Weights of a small image classifier.
Training: soap at rate 0.0042, batches of 512, held-out accuracy 28%.
Rows from block 3 of a small image classifier, named by matrix and row number. Rows with one number within an expert belong to one neuron, the router's apart. Each number is 128 + 32 x the weight over its row's rms, rounded and kept within 0 to 255. All counts start at 0. Numbers have three digits each.
Before each expert's rows are labels from the 100 images, of 14848, where the router gives the expert most weight on average: "peak at" is the part of the image that holds the peak. Only what is clearly more common there than usual is listed. The data: crops of objects in photos (Visual Genome).
# router: router (model.blocks.3.mlp.router.weight, 16x128, trained with AdamW), inputs 0-127
# up: expert up (model.blocks.3.mlp.up, 16x64x128), inputs 0-127
# down: expert down (model.blocks.3.mlp.down, 16x128x64, transposed), outputs 0-127

# expert 10
peak at: bottom right; bottom left
router.10:132116084087138087109168080131086155130153124117090105185101166098081139115099171065105146163134142137104081159152132103159123116099132158194140118101133111158118112085113160192119130126088162101136179114162104173139181137172086134154135175147064128154107153140128136142075154122127092239162147109123108110087201180131118084120157109072146103089127126090148113165096169191110099131133
up.16:152139113115080067152175085107181125200159136111069109124202108115147147087142140139102141167058122132111083154080117141116144140112159106107144122101136062162172148166062130164117170085168173104158164145134125165111114132105183115119131116160148163110110107200135194086101168172102120226119127148160147151106130135159172124114135081107157129167090129156129124149178141140113174117124
down.16:105081143130189130184164146084139148097163166121160097162141096121097107143064130187110109146079139111131177084142134163123104130150122143114165142131135110129091123089143102127143104124129177133110071068122123127151142037172114155066156175162118130191144077133132126071212163144123138078116132151113114135189155090158146133144116189138144095150170119063117146108139119132165044152154
up.17:175106173154105069149097170091152053118074109127152154139197137074164170186106122098134128145138142147131162094082098126115166127109059173162167143140081150117173133141150177090080148101111127128140139155157143132101115136176146081154168106171085126150102093163079129095124120132066115119107112102128142105131204103148148199076107158094155133141148117139064108163107106166072096121137
down.17:154162066136159088091101147094131073135084085166187105114154164109149153094168119110139114133066138105055147145115120134118144192073101119140123093092103111147194114141101104084097147108117110173114104089136162169116143098163122170177051158171087104095142144121170158062129083103205141118161150175112185136146162123100102119097108097090134146081134146083128134086092126160124138109158
up.18:147164168055102144109130104137127114065138153105183166112091098173127139136111108129066135135150156094102160068091180146110139125082175133125109150092110105109158168186206066107196131151101132058081127154171115076125148182164158092120153103135097106196116112132210134121086111094131119115143089107117164132134144134107150129133115085130106132132074178156134112145086094152169124095161
down.18:132172146098157175154137112141103102071147079168165130207155127119089111102138200112109173097140141060143198176134127114153167118138138164163106132081104153142123136136166147104148203176125147130150068111111132136118153172165096106109178188165118142139079126148103175152170151129145133135144148126119154086087063150071047117179129075108111150090134113151109144145110141128080107108170
up.19:164091111053132143146098105163104118142122160218055138135107161140077170123155117138156106149074098113099088175162104123128101105190150139179147149109145104147166126085136176127171145168089136105037077162155150123139129069094107126130143132162159153159126142115159122111102087074126086122113110082127196149121116112130079126147095105124159092151134112163192143169093163139141101165185
down.19:119126153112090092108125136188161157114124143104136125202114122128121137111099160117129093118153092070139178143117119127087134159062149140081169145100149179133058163093147156084157136118147205166156173124117152113099122114111096124105052119150174123079119147157050086134154138213074112155124126082139083099080118155120140113102106114091130115099185138104121156084087075123161158100181
up.20:134085134133133135058136104157122199098124119128170143165183109184131102130079090197130108132137179133153125185139088126099139084087123114130130158126124147114092126143162110160085126130160103128135139152032053172060147130129116180072168081170125102123138147084099138151097110075159132199135100141153174136120090106123144080114128101141113117070181095140122147139115116151123203117086
down.20:094100106117129130151103173137126136137149140157115177156102174113139077176181141129166160176122084135163118129167222135131106121098180182166096092133112165118044122115138138181129094135082157143119064107206162087147114078195153104128126139086141154090102108137144133155136166135123074148098120120158128074111125136135096133162102135099118127192124100122144058116189154122146136055141
up.21:155103137123123150107073136160150102129114118129174125123115133085107153126152151050176100118150162127125074128102165086097113152113152090073166127152096196105120120058146127196124136140114172123129140174119203037107163115110142107145150076130126153088148132179183121208171118094091079091108118048120181112152142174121114137128085094128138144160139172124177125093101126116169123136118
down.21:127122152173116064154089108149126077124173158147136132150149157169112091076125134170154184136079087172124100138144148157110089158150128145132121151131094134147089115187081090143144171071125153097125105104113187170108114099179168121148161094199098111161131146106145120105200201106138146147184135075104047119173092193091124124134103120129079130108136096127133086146162146148152162100178
up.22:153119201169112109136196144151166107093164138078168168125148128169122153142101109183112096097134155123155163157144128121123095152047137155106160174129093145113142103095096153116112110157095158098161171083128086157054121127168097112135147173169167129151170169145128088129138097061114156160129090136109133069120136104122084142112125101143192097109184148080153110171129091096183211153128
down.22:122153132119157117057145098120048164159114099169143163153122167062146124103174130146077152096184162163095044096087102118163159133179179114172145109132128136121137099147110124124119092160143159151103092099135129081134191173133198166138189136141135101108179147129153139190114135147125122155169117135124183098126061144109111162128109179139109077128137103106107086115121204087117097142157
up.23:179177173089120145097152103212127117106157147093142111162076131123120155141176076137124165085132157164095108071176102136069146169113141110202132079123155101121150115139137185152134136117157146122135204112136129103160093078180126134090154140136162156118159181110061200188105164107194125136135115111093094106182135135101118053117111101122125192153131145144149157134129138156118129129119
down.23:170153158131105084126091125192155150124181143155140131135170142195119161113087133121229102138151121148186142087125115124074124136124116114177108193171134086105118135132139132126135107112092165176128127151149108128122152193146173125129114129164133129187087162114193142131214094127076134213134093136137070096165159149151106135097140170149131104082170154143159107157149168125085094138087

# expert 11
peak at: centre
router.11:171136142105119107108104092151105083090149151172126144064089074129096135130154164120180139142124132162106101149169172122119177165059148133102165073101090112122130163144137099207158090147149112110150083132132213123108152180087137141046140094136070132140137120107164146112160145153101061122161166093091124141045162175120147120111144078134114110110156144158127076121112172114140071159134
up.0:127096109142131179134120141118189134205132116114074119125149151113144058111105060164105134170151164132115114147107107198104132098146114106079117138114125147179159171167117138060090098117170151158142043149114176102136094157154129130148129080133124186088133097127167107129122166132071119113129130129101088151183137174129165191101106167110133103112148059135162166114174110147066172072141
down.0:094152172144093121145117129129106130041181142155157124072145129130140166154154123128046096101040146135120156137119159095102172100128085100138117124107133174107134159072132157119103075139121110162104099158139081142079090154080116102110159117188175110158138157142098140115191055150125168133100153144144186078145125133117034135109175124138125149133117096065119104151098135152113073162114
up.1:111111095138143114198161119109165110136130134063088139085114115122114156160123102171160171162086145154145124146120159123055116132185147171150166198147104175143108129161128140152099148112118154127201130102084106094133140124066133108133148066137132088102120117142140167135148177071132181144107084100128066049071157121116123156145153180154153160172143135142124187127097085099167150109051
down.1:106170144097121153097077099098160172132120158076202133133168120141186145130107142105123062113178161101125143113109105145158174099117116130169128128136094114140097120060115150135178139131090088106109166082137148151140128134165150121105126145103132075128167128085075099142131106152196115144129144106145197130129089109131159166177193119129105121115035093138129109064111197109115096135225
up.2:122149083102126128123153138150111137090134142126140117071100170128120154176137101153142126175136212152121128100141078109076132128133124137120125171097144081105148166100115126176130123165084105180103186117147136090151109175086108065138151106098172091154107111127102138148177133120131236126094145108173153103107094109075148102134145148082146067078107085144101059108167102122227156137150
down.2:130141197114089141146175125146161171135091128100149151119169105106114158084138114114115162173170144177087056132147097116125166149154122170156114172174140089126170085164117153134134127144109057136123111115114131151154192216116142071112109189130143149105131118130114093125137139075134148160157073137128073110156104052090127119149167057077116153155092107113044119128088123135163112159095
up.3:138182184073150166120118115129131140213150133136107159148123133136091151086078137118116084131123142097124157159074133165076124095162107133166150112096140139185100134142126158146195091137154183053097104102092058128077157162129131100121148091084171183062117113139136092087146159148119159122125080155127072150176178093114112103114126130137161137174154094172148134098084128058160132104149
down.3:101135122156120118145083072127090121058136135193160063097140102088147125131088096141102183130129153091099119101118119158164121105152118138148145126135125153119140103104140109159087109097139096114109119118153234135113075084104101170143129203107191015135128098131159155132136086130100089141112081089109178139093100171100122134138126089173113104171129174142137151118165174130098081174093
up.4:154135132068158145158153103148154191076069158145072119100140106129126109141182116089136181129142184146127132126155141077144110121085099156091194135104098073142145149142116111111164068119104110104082164128135149126235132061104120103101147140156107117103119137121160158116149170125128237136108165105139199140113077129119139097117148106110115161097107099143120113158120082202141126141083
down.4:184131144146053120123084108139167142154156120065108202080158145171122136089096137122114111133113169133085139124147154109044107165173159131114142106096172164187143055077127106131117119144143124134141144108114145087134164112117199090136163107146111118132114112084124074165177141112113128136163108183152045099175130128101085145136186103142161121076077095126097134143103138136206142127152
up.5:202136168129164099125143127088101157065120131120103237039128139134154175108206069169115106131132098118173123058113139173121092120142140108089168097067138126111143133078133097155118105148167106167123129117100148163115097086181143093198103157115104143135127113112089119071123136158148102169112099196101143119159116129149108148124135116129152177083150162128084153115135139116091109172124
down.5:145156118097084159125113171164116157134143103092167176143143124155124112125173102128141167068156151125095199087106160109125141141103131087220171103116170092137106173100111111114147101111110103138128146170160083145107168143136066120145159101116132208178124157144121064136093107125117171129127118110189116123143137137175086149084076176074119172118123152096058136145149093049117092142078
up.6:145157129166141136120094130177109063148151149128128112116123102177085051176106160142102153165089170131207171135128094139110110145159112113118065075122105114182097104122091129083098109151085118120105138088083108154135091136128172148122131145136130078129127111152142121075102088168084099096134084163133097099109156152173080075122139138113138059139192166070101125162133205121136116049125
down.6:115078089103100162150102107102155168188134153104116061141173084131113199132119106117121088074124086141157151093173147142116176092113173114072090177142107117138157118122162065181091078144198099131178119160144124099129098136140149162125141114119122107139128131112097173148212154121137170170139162125111207103134087126098163100131117130111182078123151152175152117126113058143089134175134
up.7:128093104123143158094168064130214164174105119123111087115149105137159158152156176112142135101098109167123063105041115198183105131153114117127107112145124134170137190145168134153122196141126144117158141120149171096119149086129149173119175115112123147161186168135161136141103118103143078082171104126140090121146102114178126121123110125110156132116186180181076165097167098139171068104185
down.7:095154089113121139148091049118141039117092154142110116121167152088119141085081096200064191113144124136172120182186188116157089170158161111144113134138144112171138164114142121083148156151144185159111105132173122093142124174136131150087143131113178142156127168103142075139189141118092084133080120141143182127121113151132094159111148158148126111172137061100118079151119145146101177168082

# expert 8
peak at: bottom right
router.8:102113163107103088130144187133182144120116080134041104112183119177119134107128130192162143119153152179075142158164115101102126168081104170128136140055177098179186135088112135110136137112155152104142154088123106173098186096128129097130072073091068174141102102146167126101125158141097132139128125166086099107156131100138130099097124063090150119097129086119060145117167099141153086113076
up.16:161127148114153139161201127167158132101101130121091172176154126153100100126137155133103118118104197105234124146169101180094128120088105162125122138082123189103106125122092146099100105082113124094141113164107079143129131078104114106179092131171102111077105121188116165118092080082129150067089122167171178118143130140126083134105151133187121150147127151083054099172130095123187116151092
down.16:082068051100120127131179098115117157159135106107150023124180172110124126166137101129154138118137126068103096088184169137170067098077152080152141108163138195105158173155103152102144128164092111139184127170115122160141119130135050094091117122140169130142061097162080101161109162151118115158157121109140124168112091126136084116132158103081153129089104140153114105136158140140114142149192
up.17:086063244154159134144115144155115116148081096077194116120143124152106136081152138139095142095089161100149158177156100100121142146073182134126169120140108122129107128139163158129115113105129109139132096091049126155145144099116129137080139124180150080091177099052167107170110158167111169110160124148118151137129132153112128228113119108180151138140128159167122122146150093076067165138113
down.17:129142152161101114164122144173137114165142161186172116140159157119106194098109166151166126072139144129141096144140122144128090204046182114152086132134083128121107142118140080146084144136164121083159146132101109132173070063096117106255142090156087122135124117147166151166194195138146191106131105109140144144124169111131157153093157157174154126110144139175148133134126133122121097136170
up.18:135164032120138101134157135117114136161167128174141116127075113114078103157189089127124157212167161094120099170137107113137132201125107146124145109167111114163091162158194069124100112153065068139169114153124183105120185163113093184093136102139115098146105122163173098119072129104137104163082084157118154096088078115108109158106091127112174164115118116095155166109121125150125080122098
down.18:126075108109045165165120205079104157106162151184123074083130088116146143097104103124059163170114087126159117128081148111121156123155163112174134117188190103129145161137061180094069139110095190070150154130129148113188141112131132156138165115112124159124154196132138169177129171152147088140143095113187115141151117097109142091089106185137110152160113108157137117141126159157105133121152
up.19:086078152169075123097149057124100101102117156195121158174134110135127190129139148103215113083124144125179148102167145108127123158092071164195152166147102111079087133139097154131185113195106118150131129132133097126071168151138099164151115147083172190098128151154118120157156106108126139131113129160095132153159175196146150127107158117055127186132089153147100150116137110176115170130164
down.19:088110135113174140139124128113115090161170139086154141136090190180137138076075109177110118139171117092104130177135131139154153123117173137119111108050141113109143109150142154137087114131121114117121187178113186107193119105112100173097190159119141100172134046144135154093170144098121165160165116105069105084157127117246183164152110171147123114123096133144123134105176127117151079152101
up.20:122142142148128121130104160172065079186092154091153083074150171118155084160129114136153157117130165145151095100114177146149104169105099141083132156152143112092063113138184103128117086153097143126101073131109125112141141194101132135125158179087031176097135105108113074117140147166105140038127187169084124175110127110145107123168087143149169189123122117124103150104139135118144095059156
down.20:094087151130123133115221143153141115177157194177112154103130113137160134180116099146155123159126133026109147135130133085097084129090154109136125145150118185120161138160156198122122183140176159124139093113130138111138128116107094120172095128109192161200132137138160132146082173152118105166213189061146135181122109088112143149085161180139074114132128111110117121146100124144119175101150
up.21:126179139136133170112178097142091145092165166125118168089099085178192158101118069169167136100100148107119075143127115170124118161064148166131144067084109088151102092097102125107141078123122079139138178119156194151102149091120085157125188095131119130097167099137158133117142144135133123184089130176126201110098121161097170160100117109153075074099155095150143156091084125074166171135113
down.21:141113114045147119088110124189189125110096158112138131102098115196126140154145136110087132109139148123162110159147100201108120156084116164156175144189181171139142139117169095178205089114120162152144129116152078165182191080147159116103134131121155158122122163128088143128104186146106110128172106141134083184084130093173108161136172158058127159099151139151132082136128061105138112146158
up.22:138091083197115190109136103136086123050117154168138088128103111121187133124127162110136186127089111142130127137177123123104114131099089016160111168136095099129088153118093133112138128118082116210095118125125126084085131116155153098163115142083176156068147090108135088145125108169148138141125152159163106121112172116124098128185149178150165169131147108166133120071212078142144119160129
down.22:141145148135157145162204155080139177195118091122119134126108094137119116097120121096140082122150183118098105117128101172122120148163089160171117129084085133185104110123202094118123136125136217174122087144155120202134136144153116142138181084122092192193145110139227165122189182137152150143125094138097123129123109146129192119159085155163092137141127081125146144112157114107111092094151
up.23:017094117096085169129177145070121113153069062108153111166155147138083167091080127114099078148181112113112114101108131093159145167093122072163139142177090124074120173136168095101131114153128090116141147181151172068167134131147132132186167121148162119110157107075088151129142115137134096111114159095167148113068126150142113143159091139118069146161136095097149099143103105080114145165086
down.23:119155094200141114146099122108116096124131184163117107161106164132121111122154132157099102060152121163119142121140157127148070089150108137141121093113111176091118191085088112172105108131094183172116163096118189156155099167155087143104092130161070198170085146137127143170102145138128113181122107142132151124143165160156179067139181046149128111172114097058107156178183140147139084143116

# expert 9
peak at: centre
router.9:160112101161139138150090094102104119145118163136125078145133144084127137159145179144136107152097100093078093087056200133165121148126141072104149116165093101138164123141111140154137145097193094056142085153105073106071079138071140114128145161169163142083123123122090129167138128163079103114098100173137125167068144073129152116183129092110182172160138115151149115105197083162188158112120
up.9:163144164163072141149080154115083148106162184176126181131105160118139096179170106117135154192099142213177101091114158132112180129147160193130142145168167124110131113158172163131109144066089112095135179165156178137089080121107197124161121130113080144091123118170088164124152124127171136162139106119110135142121103148106129160175099183164076105098108176113159139145138169090101168098155
down.9:166151106095108129152127153105077117087098066118131124161107105098071160112193171100105132107137098128061111073096100112128160091092121150063133109072142103099101147130113120092140132150133138143103157149145092127122094135130137087124103104100082125188140183082122085141187115043110097077097102115178109175111118087149115068137163096175128106107135194107072169148121157164127163192108
up.10:154113097097181134082125092151092070136091161159133104171102127117113116186111187114115150115141127136125110072101109121109177152192094122156135139087097129113107186095119082133149152187094113141122132188117151089122092179148110115119088141090165107097140119156102112122079103140139104099100123160146173115051183111058153173113162166191121086119050167162115150142119099085093066132104
down.10:114145105134148131160114120129088201141146148171095161101149138116113130119141086131103142103088121136124192083111164149166094108148159097109107178080165123134152062148126113133077075106061144233131146110160138151143139123109105159167140169155143128161109087089153105068116112112110128119182136086148048129194194132179129084143127103056188129068106131117149148119131124145163111137096
up.11:181089126151179111149119131092092101125137166129147114176104133058074079160132077134119099189049070121186116119079131152090093153091124117091115106165091090114153107133106126099135144162145163063098110128077147128139116134047145029108130174137130150104086156128106156109109164091113173149070129161161107087167138141148119142147109133094118082148148125071147106135173159167144143117117
down.11:135140165092115114086159076152119057136101158092130158104175135128150210106167154177084158154159101133153107119170080099144129118145110160129185153148074119177107174162100110107171096088133165121133156093071108153128159086138149135134158097096149129105143131089142075147089136168124169091176121091128106125086098105119116143131112189096153100052077135081102076135045127084147131157148
up.12:133174146049134140173159152123090196109144116178062074198169136070132163138151117133114119185091154123095150124136090117140125189113140137138178115158109129150167085156105153140080135148093166153121102104084144119132130098132114137105094187113076166162133095052146155113114103136132144118150072151173165131113178083107088184148130062117177140168128086122145159160141131143174084156115
down.12:125144114103172054145110110066134074131174165100143169121092126137141135138137131216140118066115105112152154133088150068147083164125112128100076118094111151154115157154117211165095079114154111100150038111179140058147114140111157153112133121112137134052120130136171092115146141168126147144094133104132132110129096178160170132110110163169165123088107098147065157082169111178111161138113
up.13:139112158062143097104125108120066086104154161120145096110114143085100207137094089093094136156145066093139141094107127076121085135084143111145115124093099155138131123112130099119138127102178095103139053137098104115117136071167106163142121061174133167157126095122144185133072112115144150160153129044066106142159147134102155132160110127125113110206163154155147102102128187159124063105195
down.13:122113139154095134074165199122155125152161100103124192088108132079203115112117134128186133110131105180124184173093132166166131118138144141114153077160060071147094110163102140137114167131151125092098128141144079104153140160126150147127127201114139074110163090150145111119073133078114161132078118139182174113186107181120121146177168090142139145098158124163133196160160093156155084163096
up.14:098154071151092154107121171141150103069128162138129132179153161134140134124159090131122165106131168114164092109091134081117165089129123148135151221131181127121115085115136092115114151072153094148171093107172064133088165087099133205197071086151157112071124113151152138095151062122145128130173143153123161128123104101144134142166101119129105150097098108126103161044132137210103102125096
down.14:117148129095126131166103157120135106193128144212099153094153091142128138131096166138069115066134080181141111153207138156122153143126125161138130094145066124154097120173138090116122155179168120089157115140186082190185092165129128090127137098100130137105128151079073133181111175104126098175123165144142144134073151194104127132165160118127165129129151097156175173133127123083156119115214
up.15:186115127153043123196099121123169128171187205106106111074095099105094119122221102119166141116126199136130127130115169077192146110124113178125125154129132113135135120082163122132099109156119144108130104106123110201102147113089074136090121062166111136148146163146205142112098107112167108181141108148112149172105134106114209159126105114132133176159129136120178116122102172121146140150125
down.15:134166174110156176111147135182118111122145161135109098080187167139133138125092125091155116161155130078177161108131150116093195118086218159127146168135112137156086139117120101152119101103206097166161141073130074163106065126127130131127093089170126106151107155107161177142143110091077059147136088084123122142146160176131192132109112094131134153113083147095094134209102145150113077159114
up.16:128116111122186081075118077144131100131160171109161109198114166158105185110162113145153125115136171106156094166171100101111136149185122105135135134124109149172086129112130121130120116202095120148141128083125131154090132111186086082086189090138195144118110119165047143097126154107156182130113133155141090091162132145130113134079164109187146069092129087065073154102079176126165104114101
down.16:157120167118096112132155096054148157096084155156116074141160154110150074147159129163146134150124075164093158100097167142123114087147094108161132099112157081074104068096123087174113134098156162192178120169143141215165157140116186156114110098114166106151138160107172181182129089132100110071191146118115182127110151122062127099154145087093172137126108117166119073146116133130143116099111

# expert 7
peak at: top right; top left
router.7:124096161165161120127172178162122119132149111088166124162169154137170124083152094096113094126117175117187128155123101148112110105150116209163152147100128154025127143123133168124071153122114173127144153164120127104110111175065120148119150128135119101046135136122111108125121112066181130108169034102189187129113080075150140163075084155133122091105081110125112127101108139121134175099104
up.0:126113126125133169114124154127151111129135152157111132155196147143089117095141101130052189117105151123153163184159145160145137193144161129119167109124126087123088098125153044097133131090132104148133132088086215128086174120120165188155162132060062112123117065082156086074153137117078147156101131143178115146116167139147119066121079149084131111072092151110132144089092174143112125163140
down.0:187123113116130121101114098159160135137163168069108101090105133118143121206150088124136067127157139129169170105093142142174114093148124091155120117108133170094152083103156188160153130182084072085130110185140119152119122170122152099182086075162100102089115152142058149125126159162103155138074143146209119122140137128143107161064081122148111137145147163186066110188150152124122186129138
up.1:103173142168136185115162077073118167101136075131180101152189161113155108154078119129128133138100154151180081157102099139150148157146098122179161110072070142155052099145181115185119132147147161182136135111153109137133124100097124111116124131096115082112123147161095186154170110123157124154112108116135176087119155054098153106123152086155101147116178144106153134142193103144164131098032
down.1:127100111121146076139164126146122137124073083124139128162139175169211093096114107073123108122128137108123173173080151197120135061081110140160091133102136121119131143134155106097151135139120173073142146111100088114116091124085160163153105060108110165117106161104129195061117132175103156127098110152107155123186107137090095192125128066103082140120117059161139113191085152138116194096131
up.2:190075164131072148166146050206112101149136182115171117152122105102126127171106128123141116128117103116138158155124112144144079098150163177161057156109121113138143115087181133140118123070084171121173111174144110216060151202150081114092140136145145148151113190145124110151162088132145100108163177127127118132146204149120125137120129151132088158124178188109126162112170126153122139153116
down.2:090099156138091168126136175105174099104091170106106096081117164100097104119156114135075193079119104145099173127159111081174059146135098103169190174149144158099109164144115099065143108101177107138104093071149158152110114115209146106129090090124121119113101140145152135172076153083113177096171108160191143073104112080132130148172194111155168184120124143103149123124099115129121122111133
up.3:092147134049136113152072116127174119125132097135165075131143201149115134150115118117070140187087118179110165148176076152112141174121077103086129077088115126111118078145155163120083126155173089192084146136073127097098168125124147163143096160088134082150095168117116128161174193160083176126142195160137176123118139113115133131132133151155103142115139078128170127141091124166086081110177
down.3:129113116171067129106157118049136131148160164101109142101154136171181074104103063104117175180142095093187093106101108142119123065132109089129184166144093187135138164115109110132086100124090073085120178119157160085125094138140132135086175113128129159122113111151121118050147116130111123166144107095069125128083165102157159189149138110055149111108154169103075099127164129169093085124137
up.4:142138105110150201167126147128142122152090171139137088153135135074173099077150135156120112102117132117122100193136107153078113063150180092093120179100134102110118162142162083125103101162167122190080102114078096108121118062126079133109144101148112162123120117148146165161151144126141153161121036056120118171095136140114129068206054165148130143126081090098113106122154091146153150088155
down.4:135112096110136140135135189106161130093103112105147146131114131179129130140105098152143141141158157110114060174067089131125090145173141159167149162066141067180146089071125109074111174102135139134155124109111106162123128134130104132134102116119169206162118190150099092166083127165072135037079124184139102129115155164162109125162186189133084062063118162140131140138125161109094129099122
up.5:117121072147074124186150134074109122126125133080155178104157107161125087127099081148180119110150119194176148114157108169119108098143110141168132108080113103125167143126099166211158141143108136141113133166140077132139152164146154121125165181196144096120106123108136107118163112162128098059131152160126115147029077092175077146100115154136102112144172130150148116160042168145124154192111
down.5:087098089135081127144149177157085131147058170127117183119053077136130066157083163112134114138081128104088121061103117143116125135084094150106099115153115116126082082171108097122125176097148110180177112080165175111132175128106138143122112162131160131105134120105098101066130133075064125103163095126114141116156127095122131118082124085111123097194171088098135215122086110182138117101153
up.6:145172179132195130110125129150155074090146117118082173108068140146136106098145116160105146137122099074098157173104109132170142116158150125063130211138205178080109171152123150144150129099079050225136174097119120134116155135102118086109090100062144156099108118161133103097140123133121079121157094118133084154125073150120124146087111130134115129140106101083132137135160094137144123046158
down.6:112083085094140174144203097077072134085157157189144079108146169132109141107114175180107091201125122156132090149089178147101156107113121164078135166162079167132156170137144172103122116157086153132114140182130115147134156089117127161127164103105173045125157096139164092180139116181079124093129108127153150153128122127151124065128161170135111134160087112170186128124094088089112109101125
up.7:148122096157091108100176140128137133131137062129148076116165131104127158140116159148154141120137164165093090123171123068075082142126156109122134048049130083123159113138111132129200145095143099142122113082139162123115096135111112138164134166114143120116153130199132113163126124096115125157115206084142110177188162089139045114126169068114033122138176177189135114128097129140125157151159
down.7:172088157116166122142126147092084151166099178102091143058151135155137080155117098161156136117157111178108119103165086171124091129160110155168151104160108173064084137144176082075084143130084137146121119127087109110103151196140165060145100101167082101127142197077110171148107125136142111109103125151172100106142152147144110130155160154159107147147051150142112140094103081183183131174085

# expert 12
peak at: top centre
router.12:119182135104121121127089106105175138142132124119142148117153139142091075050071082152122098096125111141088090133113156080096086154122161177150140146138167140093126111147162175115108085125067119180115171083118193204104158074110086108157112134109101126072172097165112096070099157130148140154134164144105166133172084138116165178164135076125167135162167179095169143073113139074136096117153
up.0:130137122141165158108152167155175161108138037103119089125143191198136133158122107113064101081111137083113174091128137117148113157146165129147117133133185124070134134150158146126159152135197068136113126118086123158101120133124200108124159147085082165103138134084192117114168119151151068088132118163136129172146126055147126127133108085101082147110124205080136202088120101153117117163120
down.0:110173151114143131159019153108148143131139140158215188119117104079175133161109132157127088105073128140122144107116159154109114111122120166113094096124096144133123130175159170158103124179196095148119131153201125141172131175186163131166118162110175116144141115161127137162102082100149114122145144161136109118108106127140062124142161141132116079068143147116087117151066162198089205118157
up.1:116130141086206131132099066144123151119136110129146102146141120117122137108104174168116133060167155120139122151085130099144126097183160137138180104132096108134115144198174154135068149100168120178163158158120117116093180127182171117131109193124057143120097125161059113141104087152147121139146100145139103108118171143131100215162080142118166064157105119133084174163128082063157143180149
down.1:111082125149069152139101189109107151153156083144120093159090163162187155084151111085140094102102157123139148117114154124100148147169163109081117158127150156129149106103112124055091144157137113095131119085109179105117124108135159143071106139114165076147169051160091186124147068124212150108124170110164121124161140073126207130126108105156146178147116079193128109127089144144117125071086
up.2:113135101207108103085164137080066122169151097158093139127188128148163112108112142101143070127086092153172142185113155074094134121167094159154117104160124184148108081095164147097118121140093142136098088158160114119219100125134150176168119172187069146150126105109130105113114115178131139130117085128100105163143172130101133203139124078164080121185136178164145109160155131121081117154099
down.2:151119198055104131114046133122121091068126156117119170100111095085113095092140176142074187111113164138141114084208159108144115177129128097111146101102187121080118136180132132127194129113178181135172124101123150141087114146156098112105127124112193123143112135096134131151148101152160116206114130105094112114122107066115116122131156112081169118138034116126127120080163113113177127132169
up.3:144144081146192152114133166135148195143108104116148126182121178128095092129131115150116117183099167158090060140106094155158128119146172105105080146065137130156144127081129116105121126110187101183130122129136152150149144175109057136114148108116134131113174135108159156160058103111167181153140147094175161133129122080123091139063150062107142112150144139078145089078133191122181170122047
down.3:145108046132147093096136116117159124121124146094120095144162126148203159088134133131136064124137138122128159114121150192146159156103125189137151124132172124134187132116143181127119132080090130094148171187153062101124140133097080102107144055090161084070029150117089096139173174128143110105107148153135089132134093193104149168087166121136126097107099111143124107181110097121151146058103
up.4:113139152138120109168063100154060100099108152121125143123143066149130181085112102148079120091174129173086128182137106122097124092150161177106132134065116137069141118099128123087110121125123138116105116152113135193127136165100100168167125146145117113121147152061098129090183133134110131160150112153114081186189140131109112128126145145084098119166165225167108142183104226176111172128155
down.4:102156185116151167117159119125160135159127113184092134078101081034105159116141175207115175133096127180181110133123101149112086169106138145107114143137128140139117177137150076095119108147151097108143107056159111112141139078170140081111131153150127131126093089147105139151066064135176164127146059115152135151059110112179152091076105104120147076186098128146117163127175123130155157094139
up.5:117147167171152129091125109153066087162191155171192059153157142114100153147189170059161115100139082155105130077074137094191133157076085108169090107172123181137111125098106162177135106111141162097141145141169165164150131151142182128101173110083125139186103123147117114121194134106149136111133117095071095117142158107177112164149126100112087181130107155143179132152105082119118126114129
down.5:130114076115136180135057113167168148093182126114183128178096158170131100184131158098163185130124176107120081112151103137132109110083128101068145104139136159098050169124146143131112137156085172160107129119079123143132154086129141165119138069094110161188151122112095149113174096115132081095117120157095064092160164167134149137124125159108166129172083141133107139189061090164148157149185
up.6:113067071126218145086122158076093099123182063136148149093082162118151140082153121142138143142173103095167155123127086110160143152104074103096143128157121113094158117063100148057185148127206123139154114158090134191088095087105124155092128147169141119132108187133117113134133105096118152124144127119085161136140074083140145133128115162171101179107146099125170091078092132135173163165096
down.6:145121109112104090135062159100117118129113206146076159159138088098163115166102150126143101151102125134117086131198146148170103100137141164210090148133100116140150163075104175145082156096098119089157105144165141088183143173079152134168135104100104114113165096114157143187152142083138063095099063101187105111111167156125078189112098121139089133147107169111095138151139136064137083133154
up.7:172193099091163185164168150136097144162095077136153132139082147167123127145114103127161086187106102143171118128077096120181128118122174170133062080076124151139110193117147224108120149141139138195142155129150148147166165148119130113127120162070159101171159164093130092102138102193156110167144141103087164117106099119085107195120083124121153094167120133090124121142149155062123114124143
down.7:112093104179088075113158170122160121064151173080094180120164083140144121113161143138158108142109116100155173159124172105142182106137148117127101137119183080141174156172125130108100120107140130132081179170087113133140100085126114135070163116180080086091162097146115088145164138110158188106118153080158164130164084154128105074138206089093144108145081151175115128109112161163154173061144